Weights of a small sound classifier: log mel input, moe soft.
Rows from block 9 of a small sound classifier, named by matrix and row number. Rows with one number within an expert belong to one neuron, the router's apart. Each number is 128 + 32 x the weight over its row's rms, rounded and kept within 0 to 255. All counts start at 0. Numbers have three digits each.
After each expert's rows are labels from the 100 clips, of 14848, where the router gives the expert most weight on average: "responds to" is what is common among them. Only what is clearly more common there than usual is listed. The data: read English sentences (LibriTTS-R).
# router: slot weights (model.blocks.9.mlp.router.weight, 16x192, trained with AdamW), inputs 0-191
# up: expert up (model.blocks.9.mlp.up, 16x48x192), inputs 0-191
# down: expert down (model.blocks.9.mlp.down, 16x192x48, transposed), outputs 0-191

# expert 3
router.3:116081138131145082113116133071135164094115140135176096115150139146130109148139126117082139177127143144091175097077066087086173061167119133165172110132134143129175139072116129132047203149115143160174146105089087113135134127177183150098135137154092145143144155127136152168192129082113162081090117179096182149114140166127110084148166145071099170126099151124169136128105188127100084123086133197095155100137172058100110132070197176121070175168143148132139125094162117098113138172150139204094101100128134131113134098117170092128149140131167133116146114090107181150123155129109169188
up.0:108127135109157141134140084139152075159111129207201156077116143130064133108052106136147204142113183084095092140102118118115131164091153104159167091139086191156125104058181128142128120151113111099079144121081122112119114157141198128129145059169079151122132171116159186118121120114138173104114136121101087160158165102128084136194187127080194155130138148117149135119155157124151082156156078140144142154136102146153119123088105117100138117170148187117182166097125124053133141084069110116136116105180151095168118115157115134168127095086100143069099115121151102107151186095190146127
down.0:114127083083185095106183160117120118115137129180157178081085133087094147067108154125140168164191130090134082129136105141177095131148182099107180103129070125130100128102105162113078126094074151153100146112138134086113136143169142098152141170141169135161126132157162164103121038094143189129123143134094111136124171134100107179139193118144184140167199139103133118114121188111135118134138150088165209145148096138161036120089151161108104109170132081135169106137152094082141138141086073094132153092123170155190091087109134159169123139086093117093094078108121116173148141132161119171
up.1:099161097085172094156165111045226120134130151124098144086213114069123088133104185170072153170140142101116123076104076125167073061181122119133127130168116128142191144099165172144145173114119102141171134085127174147116082067189129122085088132116095154132152150155128133095108101117093152151107157165039134146150147172134088135117107143090086145125124107114145153164088152188075115146183140095106099126146124101090139156102153158118162132100087128100167167083135088162199140145158143143141145137146116119086151098115126107135154193103116147144114129077153123111138176107116111163
down.1:107110132105116087098168186124118094110112157156125203098092108117070137080100149128083174137120138087155097091133100159183090158108179114155129101142133099146093192115102147150112143125116133117129121097129121098102100113204168116139141113103102099173099107208158161103070084105098152107184149138130130083143187123102138128149182108120164138156188136095185104111200144134132108106111204101130085106101086144194112088088130170078098094152105076124177147114120129097093156128085077110122158093143127144193108099121112107176136145086077142087104051086174099102158100110159116135
up.2:107109112142130096170109111172104098101113061133137132135062136205151085077126130074070141083162074165078067133132144169127145126100114133122114142083169097092144172096153117088149106149096148121103100123167106146116136120081088137174151104143141146102129176108119135101058144139188133198176100082096150116167097169126174142125123082121135118107130137199154098116158107118096145115125149128111132146184146157212127129183114109150162108122126155129085144116114100105079165177165098087039167112080143081129099157136078131155138094078128165129107116067119084131117182082180084139
down.2:136170093128114157137129049161048171117162094158078156153134172127090156085108192128113163095146118084066126103119073176153128134115098183055142137161114096145119145170143104096151119133149127182111202117161135204171161087099132099098115119146134154130079168117154157194069165125186134088100109114142153153113069085173103185161103144153096095140118112142162091139140093153127135142180173087160138095149136152164088146116158136138054087153144142168110176126087159149141099126139159127168159119138120165098072118152112106141136139162121185165142149136099188081128109131099133100
responds to: voice: female

# expert 7
router.7:136136139063145107104114118138082169130174092120123144113113085111119055168153145165128121130108113177171161005157155112175103111087159146134151105127157128123115148088094158125099133163127098123166114102128111180146138156144137096107143097150147092106123108096153090148167088136161155124136100131153110137097132095076177119139102139145140155075121134083115141112147105043121116149073187187087096080145076105090092163094159176171085118109109195145100147122131137158168099119118118170110172134158112156063160157135123034085121150119182092140135124105122085113199154170069180152
up.0:078117164124111115130091174144132058142074157123110171152104119133143126095099100082119147117201119089114126117129145163124109056154153137122129137170135174175125117133123155085111107145114126090080205111115105114131109119136115139160129125141087112119114166145154119077101147107115086099126115111134114154111085097148123138089165112086171174139161142144156128121069145141078147105169088183186191131117168109134161143165135098159143077121171117103160092074096097157106195217103201093064108129142117065136157123113168181120161131174085154117090178070145160095192174088150067147
down.0:146120153133072100156110100124117147115155114097178141134165158145170189142104150115115136104166074110110070125117046169170127130085095102107120156132089079138166123088104131185134124112181130122126125119111172121108157089143161127134109085114180145116118090133107130099154116131150140089067086100162219181173090190139174140133113072107108083123110140058148139091138156114135085142166136147149122131130174106090133146093090103128163147154112155140087075105127095196153134114153136134151075187087108091164114132198093049103076173077153116177149116177173133072074129157146118109
up.1:154129095163143109146202183115137094136106154113104129212133132121114138160116081113112115122147085131092121146116099182105121114190102148087093124202120156142133178145159088158204125086159168044101161116156118079101131086098159162196094111117145113138071138136127062116158148128117073165167163098134169173128151111157128117112166158116131077121157067141126121150129150130115135082153147131139200092077124131176086092161161100188163088127189171096137099116149123174161137140129128100111142122172081080150131166080119108119170158153108194155109167085120165116122157092186130136
down.1:069208072142144096067091162122194151129130089124152205115166135146190140100071126181094090147137081159114086176137116125135117097117105141121108120159052073128083117081106103091143132137140134160124116094189140111070051181117100210162193137129130119141157159127127116138105145104131089174084087130129125156125132185143093119153106176140047137120123173131093163108115131144128078132144133069105111089128187142085148116126173163153102162126146169154109110145138123092144202109109152153128128126094136171085132149098132111086124153139115133126149165136137108056085151119105163175
up.2:129143134117175135130140147116154146136108179108167149114120112122109129184123088126077140133138146113121117132109117186200114084135188153152056151121174054107095128121146117092166138090138142144156181150106132085080098124131191132116181113081094118142100189112113087140137137114111087118108091147063201152122147176154148119086100107133128061142091139153132145107165128181138138136145046155113119098099161165129085101204184151131142093146168094101116117135100166087199150118155074086099128134116105138177135081126110120091142136172085174162104140079067156138092175104099037123
down.2:089084111087104090100100057100146149147157148119123120077143112101095118144106127137141099129139145129098140140185071097095097174137156146093085115185096151151126049105117125109154189106141156155101142110119153163109191188109132086147085082050127143125132158156115196088095150160136127141144110108086169109051181161119108179101124118143147140112129179204119167120126105184136104123154102125116140173141091173099113109151091102093175071125108123133104119143155111153161120136130182176148111164150140121142106124054102063060114113140060133095203090148064104140098103139143102128
responds to: voice: female

# expert 14
router.14:129100104088071092189110105164110154206170175158170125172136079120147102147162115112064147135098144162163191138140124190161140085088125166122100121130133069113089076120101122147122128155203169156151191125108155168122052132077114169151105114095092077114133141160124103178146140144095120123114076114080123106122135129150109043133103143184160128095075165167122126123109170093096084124135127112131109173107161103098103155144150170122097159113115143159089099101136170130148163166088077164130175131139149158078107172063184067143137097137164134147101158090122137140126117092180159100
up.0:151206108168099062119134176082118138114128145135143118068134114083148151128086152151200157157215163147174163103100089162158080184143141075130131140166123155158133122175117168153150126095123125106153076133132161140113141084131080064147165135115180138162157065082136113076105074148108067113122144072080115091116157069125120153119131132115154131211181149064137125116131118144169090137135106146157108135110116157134097104144129160153076126174124162149151093152169160144179107127148128102117153108141076185139181133123159105155184124099131107123067111150107140093088145151114042126
down.0:146132177148128142112132109159121150146190089065145100160136143126219130168115116136124088121034185153120129142154133116100161133105138173143093174129125102102108081188148140156160124140200123094155107163118118161093086108086092147122171148133124126093175117134072096150062139138145123154133090146178134134118099131137102127128094130085089119136104139149047214141092140119113128152140061130148206145174166125047152162169109102138200123105142175104083159136129157169109119135106168144153103141154179127110167160151114119115097161140193105152160138199138201133127123174122136103
up.1:150143088151213100187126146104116068057122117092139130124088111119146158023150124109084120110157132129088137110168158101154147113140100121091090103137152153192127189168157133133170146155139089046150126099134066088117115081160111165150121094155147100116096110134133104125162108088138100094119138110137122149111145126102210163168197091075148105132178100101120157130166113162094159067163139181150130109168103141168161155130130120136117123110159191101199117052099066125125169111137186100093118167123144102131094129111146156136131197103083122130133151102090164136165160125099116109
down.1:112124126071139093126126127083133068157072137210147118149125125111121122118143117119140187087106075165153126127168224098121098117144177142147143082108159115146136180151163154103062182090144162111091169064160081086113112140151129154158079154171074164146115114105150200100173101074084099151107093162110127162105134127141101167172136126137121170127183134120149139094141067134077034117129125117145153106113133106108108145166108106145123125183079077136141087136155121136122129156101084150134075080182119155178178121106135119190184156126132097099169118121067158115111134090124121159
up.2:038147041140156080110153138099154129169101098130170129083114170127159122117134159123111180103152172116103140090096062136135126109167144067125165111149131163128125110126107120183132115135156143081086177101111151117093150155120110123124140125194212129105124131116132109147128103133128102142173151130132143155111067122144082160129163088089135077119151160154156235170126107103171184140154144125129118082114099076121113084103164093092162068135176199102200137108116119109150201112168148128094115066157103073151105093089160136147167128130161149158103168084097172130113149101148157144
down.2:146119136131056103125134126086123143179119107151166143134091161099084100085099141115129109087121164099177079135145076217161115149142138124170159138144121096078092092167117136144106115153116133139123143032112142170193146148162111072093153141163114127161078109166147166112125130103083113112156158107133136095127181169111088072120087189144116143131140062129187097099144180060094142136105201114108129068124140115171098085095136113132105145129138107136122123155174123095076122147121077148111114123143156129172166120118137077176053146091082096121113056094068078097145119116149107079
responds to: voice: female

# expert 4
router.4:100083119112151056107206144164094145143100066161132162162078123177167170135123111125113177147087078161144106134071116147122180148083176113080115126091142107150123137151078145100080095167092143134120143149097126081112125154134171176173192100128142098169116117091111077164190088127101135126144042081135169129117114117119123101123094098145165171119144157131097160154113155122102146112098196205139137157161106162113056135125130138192131174148114177120062076125155098165093173188111122121135128106129121168173122188124144077166137093163117154148124138085142117158160140082124131109
up.0:091181113133129137125098180081124093076109156165157116093097183098112123117073098130154120134167131088098165100126079123147115092141138085155088105170127112183123158149181162137188065123098090063115147135157094107126122178150149157074085158094123140147069130148176104110170154085140167125162137132099098097128124059171168169157128090113166144092144152132179115117177148075147141118124134161159123095157097152139153102129136195154106035076164125077156151104129102158136125087190146132101149176175095071122128153093152133168138147201125135125104158156121165106114160066128125189
down.0:171109138170075080091120069138090111128181089157132147107113127155150146089098140172144094176150171133153098123108127086097164119177205104160139093073125108115135132112104124161142121167138086127146155159134121158124075151140172112098165109164103117113116137124106073140113211083144133108151086114154156132105104169172106126112113164136121170108159106079091116149092069151131067135137130139140168086132167115114143134112138070130082101129117137061117155216161100160088121145128134172102212163104147196181152098096210071160085168128101161202129109116149142097177147135129103098
up.37:138159166164081155145144127155145112149113181048107114093146135145124044106113129114139075102071117128183126205155164122119109146123100132084100160112133124135127112127103115102169086095205149156150157109132130098122063123100110131120080156051084161142072142129202131161082136105101115113150123112160122139095138106067173138122120188138113107107064105152117092157155135128083087142147112134098170126188113121166176150144091155148163156102109053151138148133126151111094123095127150154113143167064154119103123094158150145081151157184114173150102164197162089109114074119182200098
down.37:177132134166051173197128172138152149133115076139119149134157106176154145168155107103087111163080150124143141154138149138113136125091127117141088152140198146132096064111132145185101099183119134165165129106159135162178117109108111121176181119131151075102008097193100086153150185097100115169156082078109108089088191185168102089112090139156098102112115090227133067127189088115164142111127144137076083151133148138154109139188139122119130101116157097157123119159138147135135130198113120149126123158163083137165112131132129123109108107104120146155120139156085086107093128165148126137
up.38:146191110095135084106068140137142121138128145183145146115106134136056092048086180123133159148130150102078120089127119127123072099163165099122125099107153138109116142084130138159114107086139144191094161138098150146114135132139182115149084144154118160140042098140199141038092145149113147137129136092150147184102197093122134167150152062150190141125161144139133110142163130105168100108136155113139102100194105179150153161045160196149129098135101115142153154103163116064147135096058086113115106098109102146172113109138134099176137119095066122075105162161163127086127136122183144114
down.38:105133099091114107108076193095141136136112123204113162165140142094207142129107168170119148154167143106093124142125163089127123131137148123057166140121152125116129136099166148141110151165065167107121092101152139119121135161121082127163151129150138078144161120080124092115105091081160156138184104096106073129185183145166126067062145110122084186117136103077130157111150159070132113090103156147168140086098133132157080124134116073135100129108105026129155150148078116104109115201127070107186134180139126129179134155116124159180139147089072117134133073060172082143146148136133160089
responds to: voice: female

# expert 5
router.5:079174120110159149151137094137089159209134079160193147171152130136097160094162080125120100114195145161107146155130109143099126169160171081143114136176116112150104089094077127089161176073152135135124105136096136116151158153060105174079103074161144145143171075110167145159129128160151088161101109159142177111106094136082121187143165136159134168156080136090111148088103121164104185120086112135179154140142109134102124103176090106126101142089153097113104129133158108074126144139177107109077083074146085188087102111139192171124140134083183126125115054072107126154086095107111112080
up.0:143174084108123113103153140088076103101177108106142131083171151127124140075107139101095082156128158086132158110150109090166153121148122139113113100101095148103112139160078078172194158155080082099053165132145135139119113135127144161161199131140141108079100139072152152108162104126123166140126074163100112173114083133140113141171108189119137122145086168125101161118142156090109089066155125134130175116103208187108119146160099190105197098093104115062201147077116105115132145162186124131095126123126146066060123118121107167107150160093122152086128059167130134160132125092119055151
down.0:171107095125108171154125066157130112156103127066131068124128146073148161166124116157113089177165149144175148102136129093059174148088090123120121160121139109131116173135120052171172093189116100119118127170105123174148151120144138179154145105161160118141156129128109155112143183148131115135098123122158099127086085128175128045074135189164080131123101129158139176142146115107125141161109051063131118146161166154146135111179123105143125127110161162120147105164071135142103121123164202157119069170075105151095138167126105123066080087085215131142140133192095164157102164111110112074
up.1:103148111112137110142143141126149147186112127170139157051083095147085171143106135110190153132131144106080152149074067145146072142128218123161177123134096137119078091115097204157149147088159161149085162109088184129134163127114135136158175130133084154181099159124151132130139092165125126053140141130145159126152169087137065131170185100133146164150127129130093185112112081146137119165205084090175137118155138127110108111089126148101068135146109124105137141122109177108137124093077115108165115096223127143151149074135143103148110111125136121090107104140194099148109154038192107127
down.1:087106126082093089112124219127145155136076114167139145081066098051124159074152163129100172164171120096126090124136117148167101111111193098122157085137088110099104064118126176130096132101066138127099155139098122111129112126146164068091093128127093096178127126191123154122090146105109139139150141102042172120149158114183111140136151137141140138153189146131107115104096148122143116115133169172172127095149082163220093161109122185147119103171114073147133148141130133062145151113086092169113125071137131133192123093096079098159109128070075118103102131087143105093162092098148106157
up.2:165113134138080092148149139112108133078095168142092116058176106148120134146107119090093121144088104101147135052122149109156083105069154130145086110113152145150093126129206133182126061213099138142156082088127116130173107119170163140124087163117069097127104191123137088088128154120133191087123154132150076180166145110129142094127079148093121122063139091182174130161135153160099059139133152169090171137162107128132181129110138138134145180163130129177176129086127168149162111095113180160122153165066157084131164165103134084121118158197110181157106170152160149107155144106113116138
down.2:137108144238136134142066102127163119141108080125145135147109125154064153134118113093119147093053106131157150141165097119107151088180105090098087068130103154217169164150144107145117146163109143161125137084144131159101089136142106148151174058136132156149102147111129153109198179124085102140096181142068068124109069126130149098087105142109108158116127131185151168104126088138136129166165082103138139078215110124152160135177139098074110109169149143127119070143129154156147158100177205071147131139167132095104084134152140146150144108077122137116201111127115167119143139079156141147
responds to: voice: male

# expert 10
router.10:106075117090174114101098097164147176173190138170135098140135165073136098103096095111047141096183119126091095153109132131110163129152118110152130152171160145172076109130108121169158135147138100110176173084095121109108166153110141124101118076151098127139193123126141158118123125110127129132088132167145168134110175184093122084102185129082140113110133150127148181142109139128122219147149086126126125150114158078087100112133170143087090162142148119179119132123168156146126173137087081151160150070078123139113055105162226097174119094131120088094147070060173153195100174125097109107
up.0:180102182131091096157133100076130149114118157154158112151133177101082143143123108132075135165130116184079128077117095123168112143121149111086133127098165094127095170139176107065119111103156187119160123153156086140189089149166192149134161160103118144122136133120135127140098099112126119116170091104015114088137156127187159104146130075160157136115119085149193127173175128123103089118130183119141113149172112201165196134146147120187131127093189157127148090149121112135134127102114116164077213112125137085143117171124099077148152168128085146112158138087133108060089205118160139101
down.0:122115134148150076104116156095097113162157112085138180085102127091098144142118124109132155159138062088129088164155158113098114160143141096126123141152087090135136102195117166119130181095093160147141159054132078086108080124167166127103128111154162143146095175121164193184165112158156150127143130157089136095019150094128117124107141091113120129153110118133087183085112171131103134141204161131151141150102126148136087167066123193120096185134123098083161156119090113098143159080136109154177126093086088187161099169142115095143134130146117093163076203170111061186135122129152079146
up.1:090119146130099080169114099067104095132091175163122067154157123166057107156141107090127111130138112136103144123114139099155172105106129145149092126114165139133114172157162104110131182104151164151097082124119066144141095137136150108175143124088148101165069103094102096179103146166184149171157095100131118109150128107156185135130129098182130071140142084189177136146147112122086057122139148172118182142119143171161139149131099137105079079145119112128106109117129177098089125171186150094111166186131116051104210117102105155214113135081076122159102140149078111097115182056152123152
down.1:104079098140127105115123092112116146120096101082079151175077105116166113108098137101116128135109114105166061113157082135104090122113138236100108114124130141146160109137085160139114208095130129111094159094157147141104103105122086083079149115144102116145173153077084149107175102113126139120121203122069132143077111133108171086193161099154149104129114130156176118166104172140112092121165170135103176073154137173081173123124142128093163117117064162179115097174139174113158144095118144187125142104094125139079110038103165155168118157121094185126118098144087115197189132159113099157
up.2:146096197139115151169109089154134132065186103090081135128177133092161190155125112168125104116143059205171120107132125160098089184066141156146113116103106094132066127157127169125129118128141119174126076144104148121122138112144146083095096163112093086153128104145141095178101127076152108134114168113150094098119087102085133108128051151125109129122080099078107120131126090149125140191162111149183170147140189106077157147086114103117140161137112114090115067073079156184126099131158118164182128142093115162099144140119150093099161125164184150157136121203182096126113099197074102101
down.2:133124134152086153144124079177131132130140127085130077178185136156186104164121115135135074123112124203146146134106165108078171106076083152132084176113161124150141101125134075128164121179178103140134155150095126193115118137094101110145158100113151117079171114103069070175124186144150068092114085070133107143118067107175128110122059150157104096082076153151098142132151152167112143104090127181117113128158156117105172125160102071139175117090149180158084148151100154155130122149179152106124109184133129106068178179138113161083112092153197097172157151162116182123112141162125132082
responds to: voice: female

# expert 11
router.11:102115084115131160100168177134105126157161190156119153194161151117146116108201130058169117172114129083167068093166172148138203156153078164107132168125123160079153151111101122122108124153087117125104177179188155137102137202103092202194105056163135102105126141076140144101182121152117102123121093166055066135125122147138103109102172154126152184162102145144101129166101137114119098131109120157099189188141098107111106097139130136047084155149129132119148145157141140129089147179150129117117107115080139083123125124150106181100100107114156136095126128067110146104114108060106112111
up.0:172133125088093124118130090125141176106115165085109148122169145070155163166120090143182110134127062150144124171139177147118105133060147164175145101112060122159045105164152146200179127133126171143133108175145179145133120168161098095102116157069104106148155227139108157150140108137079156144167133109097076145144119096117093103152094145127112121047113157164120134142133148107103082201127096071114140121095142122116180102128140112104147150160074140152073159103081175163096075129123152155125152179144098077167121076110166147081138181160129160159113152111168082107094111125124148099
down.0:137157130160080143129080084107146081132146122120106105158138140120127159177140073065143124199070120121140163133122116178100149132066072111177090160165128187195114140111112080124134084135124105153157219174103116158120125100107088211125108153096107172097092176078094087175119105147167097045131098075158100073087135126134144076101127175151119110122136141185113157145133139148122094151080112097099192105136177121157097148152132144100080185110159166132103146130145138111151076142126121125161137146179155116087151167178103126135095192099149177134156108144109094131103105107100127095
up.1:139147161134127120152081099093149148149072119139163113074090110127127099120137136172084179129048128142097163129102090083188066095148149116125105124135149104195097162129113168116149144099206146168114156112078082091114077096111172125122154172100118171227078126188101112121133173103138160129126129107102195132119123142153140132134118145111110141102159107132145138102152088167094098120204129105149100118133075145188173154137171123149158137071105100166076152064107151158165106076115117090155183146133125152129136087123125071190207098135082148132073154117138134154145106157133106163
down.1:126159118033114115086094147111130158184089164115090126139161151072174182175108137123158140099178090173121140110181139136113203131104083133149094134075123141178077012103141116093158112164173158108085168131110100115144170138092151107075128118127103179109138101114124116119096174124143160129140112141122086075110191088129098140117165108095147131164130136096179145155128094138165132144113095151126101125136161100178129117141098077154093117078123111147128154132154153122177159110090082142149151141179123158159083161108124076171139076112125049082180122182081073143127168141105099128
up.2:106137150169150104148079108130092120105090117092138095113078127147090124105091107138106116084128105139133181074116149127205102106143151124095092109092158101179088126144115128114147123064158115078153117116126093099133174082096181113126175179066168134134071146171147082158125124097072143151212154113156149138131159148131165117118087095130102117094076097142173151133185091110144168131145127178169096101051087172165171103091137124196087073126108176147181119086160122125161174103120098083100149152136107125160120108076143104139086172164091152151128200132135145142096184139093128183
down.2:155161079075050109115141118100126113147099150168151097114127105099141179134139161107170150109097110146166161125156090167156099173096123110150171149154082160121140139103150168093075176098150155141115187144176131162122144097140097033109118109133097107143135156126101140123120189111161143099100169134071100160148170131131161158160180116077157171142086157061073131099131113130140117132148133104132163149170118082160145102105106117155116137150158107128125120184105183177159152191087045110120136113165127081180146109140111185185077093192109087103106172121047154090151088094139130129
responds to: voice: female

# expert 15
router.15:131063126106077123121119100137140129093146154095133103122160074078101120153146133174121085163081140178140134079155137138150126072174116124121073141126115080137159089121145095122094151126162107096165165113107164121187113079125179162063122135092189164157122092128078075118144149129158148128091103192118121082049146125130164091109082181128100137095147113090127131099118101137108154123110179151086075081145141069097181173118157112149123125095164086100083108122190118200179108113111180118119124140153204153073110130135099083080113117133173131154155124130106107165142085129044174147
up.0:067165117137103132106175149142113091196091108161113086089121133182120120135125158096111149085115134101136191100111138143166145126147153124124083209143102166108101157140132119113152158105102132128139146112196096121094119138146147112154175074190189102084088109062153100153125106123140107119144100116129195075100183138150125172123138088160213154193145074165097127141161125118143092049072111119119143140165137111126072127112120114166153130048135126092146110186112129108118187105156131066118164162163090143181092114115121174130114129096141138148133155062128137132119152074175058099
down.0:165155116139158068088120101117155064091179180126143128132148137175147151153171117162169070110114149117149156127083081096145137062109133117138159146156098114099166116140049073124126148131097122131161106101104133154134087188152063130108085144139121102102086110161156140126150147160206099149130149155145173124133160132126121145133130076156116110075124149154093117206061167155113104144112129137158120095055101149119137116074137160172130078130070115160069161188115116088132089103180168111130100138068167086114137189162107126169118142124071145175192147159124078070112095139148151154
up.1:117124149139100118085118133136138120168131130151138131144088179169146089139132127149123125092144138107039037113179162167124113083111173169121107154106111118122122131141108139094108142117103143096154111061218097045079123106126089165148156064186120103116118187135113155165133136129110132166167107125090124142147127158170126146140151105135152137170164181167095044165172127137133073088111148141108133137152097111132121036150156057139120100101099133116131084236108127112138135123143145144133197160124160123213131136167126171127114142139135137096126130110105170101099135095160068070
down.1:104186149190094123114087096174178152073074165094109149131153099128105132144133160116146073112124137189134121088209107126123139211116064132151145169140132075164148107198132136125160089118138117065111105077090125126131090123104154117087074117115157111148117105100128127120143155155130091135121084129136127067162094174190111146187183152129125144155050151092138144126129147191108102133094109119136122121128159156089171143099123121142194062116157133135160168166135093145174165094096124093108125099076096161138159230149098095168160127104125095138128110116155092150126133067153086145
up.2:104143147117157109173073137140133135146129077178137128138151172168114131074099114139081095095175094133167128187156148160143082151102182151097114109116136143136083173133153162095137090110117138114108155137140072120086124141128138148162127097134065134114100156100186136118099177195111121116115066066106122126125086128170187190152118131143165065153119120123085135143154056085159131121173098082162097120153018138141167099198089139138120154122171169097167139172097084135082129071166136110096150125140179128173112218167146117121160136140097148095093148095116160103164144117161106104
down.2:148129117200139105130080066165112133149162120125098118118092168059170122142131070119156132101150186178157166159063176128135127116098075061149128098162102109120131146113140080188112136106188083091127087144096117147145083118085102057101111137095135163131092137159157135177104133151157134081077172114172157110102148090155092204227179145133148130166103137090079123144111143155128120091146143180173118127167152109185167124136100147146083164080117116138153184085121158096126091058106081082184114122106110165145121105131075105129141113143137111145134132159158131149144145109083148141
responds to: voice: male