Weights of a small sound classifier.
Model: log mel input, activation star_relu, patch size [16, 8], width 192.
Rows from block 4 of a small sound classifier, named by matrix and row number. Rows with one number belong to one neuron. Each number is 128 + 32 x the weight over its row's rms, rounded and kept within 0 to 255. All counts start at 0. Numbers have three digits each.
After each neuron's rows are labels from the 100 clips, of 14848, where the neuron reaches its highest value: "band" is the frequency band that holds the peak. Only what is clearly more common there than usual is listed. The data: read English sentences (LibriTTS-R). In brackets: how many of the 100, against the usual share in percent.
# fc1: MLP up (model.blocks.4.mlp.fc1.weight, 768x192), inputs 96-191
# fc2: MLP down (model.blocks.4.mlp.fc2.weight, 192x768, transposed), outputs 96-191

fc1.543:162067141186108134138169121159124084128098143162096105150129123120153123120090128145094093092127136109139167149137101133154122094161136149098168133098113153181102095185072145126111046137108095069072147075148095117141159162178074070158164131109101122150132200130162101137100039112091120072
fc2.543:066163104143146181143154129125139158098079119126133155118080142222129162135125154092145107138099102104158147118143148116088160122144188081165123136114121124075193153131101154086035112121100107096074159096171203094124177141173169122152148095125132208116156108150072100089148130125105086081
band: 4000 to 8000 Hz (54 vs 25)

fc1.191:137113124113087087129161205042084129102179147160137163174121048089221113151140111163143154106155155154119121198106177132151129159091171116124046161134173082146168125122131145095066089099137128178115164108136122131146102120129158119166153165103092145141149134134086093081121181155074076199
fc2.191:094162116151135134126166117063079113197128140113159133154158124120117150100187144129112148166144147107096113069212143137153127227120113087079123108172147168145082153137165139067101154146142078165081197144099138153132119141140141154103114084193141155106099113095114128122101150142138221166
band: 4000 to 8000 Hz (88 vs 25)

fc1.188:128133137141141100125109144124142169126139142130112127105165179086059158175137076107112144164152146126113110114073148136137123147143129140105117087182137131152156134123138112148211106146119076164099070204114153121143139126147091188118127136121133186160125082154153106131130138089119131183
fc2.188:127074150154139159166147145146123128131132177116137083130102133142070164132065121140113136108161124108153106123108151131131134158153089168104172147218118122139129154166093112126168157098102095180184089109124182148144154112100084090105152075159132098114141096162090151132192106154142150198
band: 250 to 500 Hz (85 vs 25)

fc1.715:137082131103130113105178133165136155216132106122126169149155180114129143145066187154128127073122088129123145162152071096176113150115163133175120096114129166111091109132116119127166135122141158073068123165110172141143147115141116131080080125101142151031131120101127086147100080126082102128
fc2.715:107117120137113173138091156073125099064141113142129090160157083130156127095006152143089130147093141165120162156072109105104090156106119120138092130167117099111064061117103086117130131164129142207089170075081178139121105133118161106122141149053171138147138113178116140143141126136145135128
band: 250 to 500 Hz (95 vs 25)

fc1.426:118128096084165130098087201118137113116107107115136128154130110130210158099150067124084158100136085203067129193136176184086140153151172183221185124097125059144099119149113113101092134134088124124132106084108120111204135102204130159141087122098077093193176105086115065107090140153074104106
fc2.426:097172070125151158155160150074147151158156156143073173097149176167143153147086136049120088097161101129172136104074150128150111167156080137145193112109143126128140200105151147097082165139126120105134126109127193098126102135178086122079152109132165067139101145160165112090139120145134205094
band: 4000 to 8000 Hz (80 vs 25)

fc1.274:126131123098111103108137151060080119133153191117181157163111105067166139153129091141099139086137109170078097212121144158131136111090148115107092168144131083126156097140143148083099104122116188145120143122101157163159144134138141114218158165106074120151144144124116070082062157141122092154
fc2.274:129124085209164180126145135041080121170130129123103140117125175137131159088153115160136127112190165117136110057171161128148118220165123064109106119154140106153069101155171126104091150156120110164177189170101129131104090161127107165122187113177122124098106087124127100137126139155076188133
band: 4000 to 8000 Hz (87 vs 25)

fc1.50:105128084099130127135173094130205074191094154144167121185095182178141132106104081164097132093142106098171121094080126120066131121134168148061126122058153174126137134099127164132161112132130159137116197140138167118132150157122109063150176085136118133129167183062138125138144163180146132137
fc2.50:077116088088158057130137110139126080137103127154101124098137116116164123148123112154155137140106143132140163043068127114123153055159151065136111150147137162114103005165136138117199114145136134160135117141124120093108152142158140139113125128139126141123092166156120140153149124127181132118
band: 250 to 500 Hz (93 vs 25)

fc1.529:157118145167112090098170116136095100127106115121094099186143096122167179149129114111184166119152120135142163134121078155170133136122148101174117142127140161111171145156125117168142075117163162143071105134155048167138184128131136113132094130148125093090096116150135149076127131099089140149
fc2.529:251064081189098153115168111201112115117166149159123137101090147070144154179160143101146089118109138149189110152101116140111124124116175066153098120165126144138128084123120103079139105125114105125171179164114194143100083180124113133140135098205154067118183141165145118140172091112136085077
band: 250 to 500 Hz (96 vs 25)

fc1.213:086147155081103068091088202093187121084076149114175137115032153109088107135128099091044162214101132111100140096131113086158142145175115108161137156146131105109085083137148111128121130086149121191150088149155093155138145128108112136093088128184101157129128144147113158072116156139139145118
fc2.213:149118155102073175109115125154128142119105164147148091146142122189131120143132144128129144172088088103142184161114115130111152163136119215153055151118121120124156168116165152161198112172115136092083164127091142078132136111121134132121108059106156178157175176091132132146172094126117086081
band: 250 to 500 Hz (98 vs 25)

fc1.619:128087152126146154187160159104142100162126130112144129164109211094170116194113119146077103130080156148129122116153164144134175164109148190106113086136124115126111119137116192180135128088152080129105213150134137094136137151138089084144125086113138123146117092158136103188068108083101128156
fc2.619:155096121063137097081142093136167109079076123133090155180143176108155149170196181125131138091106093162146086127104133151181114057125114159187111156130168150066090091127092122155178094170108100155148157098128164132120176174125160114143109125124175095067099118148118111112087173140140106156
band: 250 to 500 Hz (83 vs 25)

fc1.634:138109158056111138142160103094084137120093141068115132105128152100108153090054070062157135197137085126041159151144081136102141115162117104125097121077180159173127128132177111118184114128109175145106092168113148084120103121128149150078102029107076118116114132139125052165170100140092131084
fc2.634:125139127177130187146109112133117104136108114097155136100164095077141115182120120108112140119082192099089100118165117137128094026124148134145166113121170175137088127110151140114096124118124113118164200176179118150136117061143110167071101055094079110119132131142123169127100132092162134139
band: 4000 to 8000 Hz (77 vs 25)

fc1.710:153137096129080085103126188094096149114103137055120145182136135120102121179125072135134133140144116173085132162104110179129173132119130149136122112091109105130141153122107115134132051107127184148099115113134188052121180108160115194136142095154139033106149146092134144092096154100112128168
fc2.710:172176192135107175146147117153136113134111130129144087117146172128154161137199181158112141136138140129176121178131102114095139124100199106120170092156119110120156091163126080143150123133131135118187114138121205161110119145112141126133124133126137111088120118059150147113107147149127226075
band: 4000 to 8000 Hz (81 vs 25)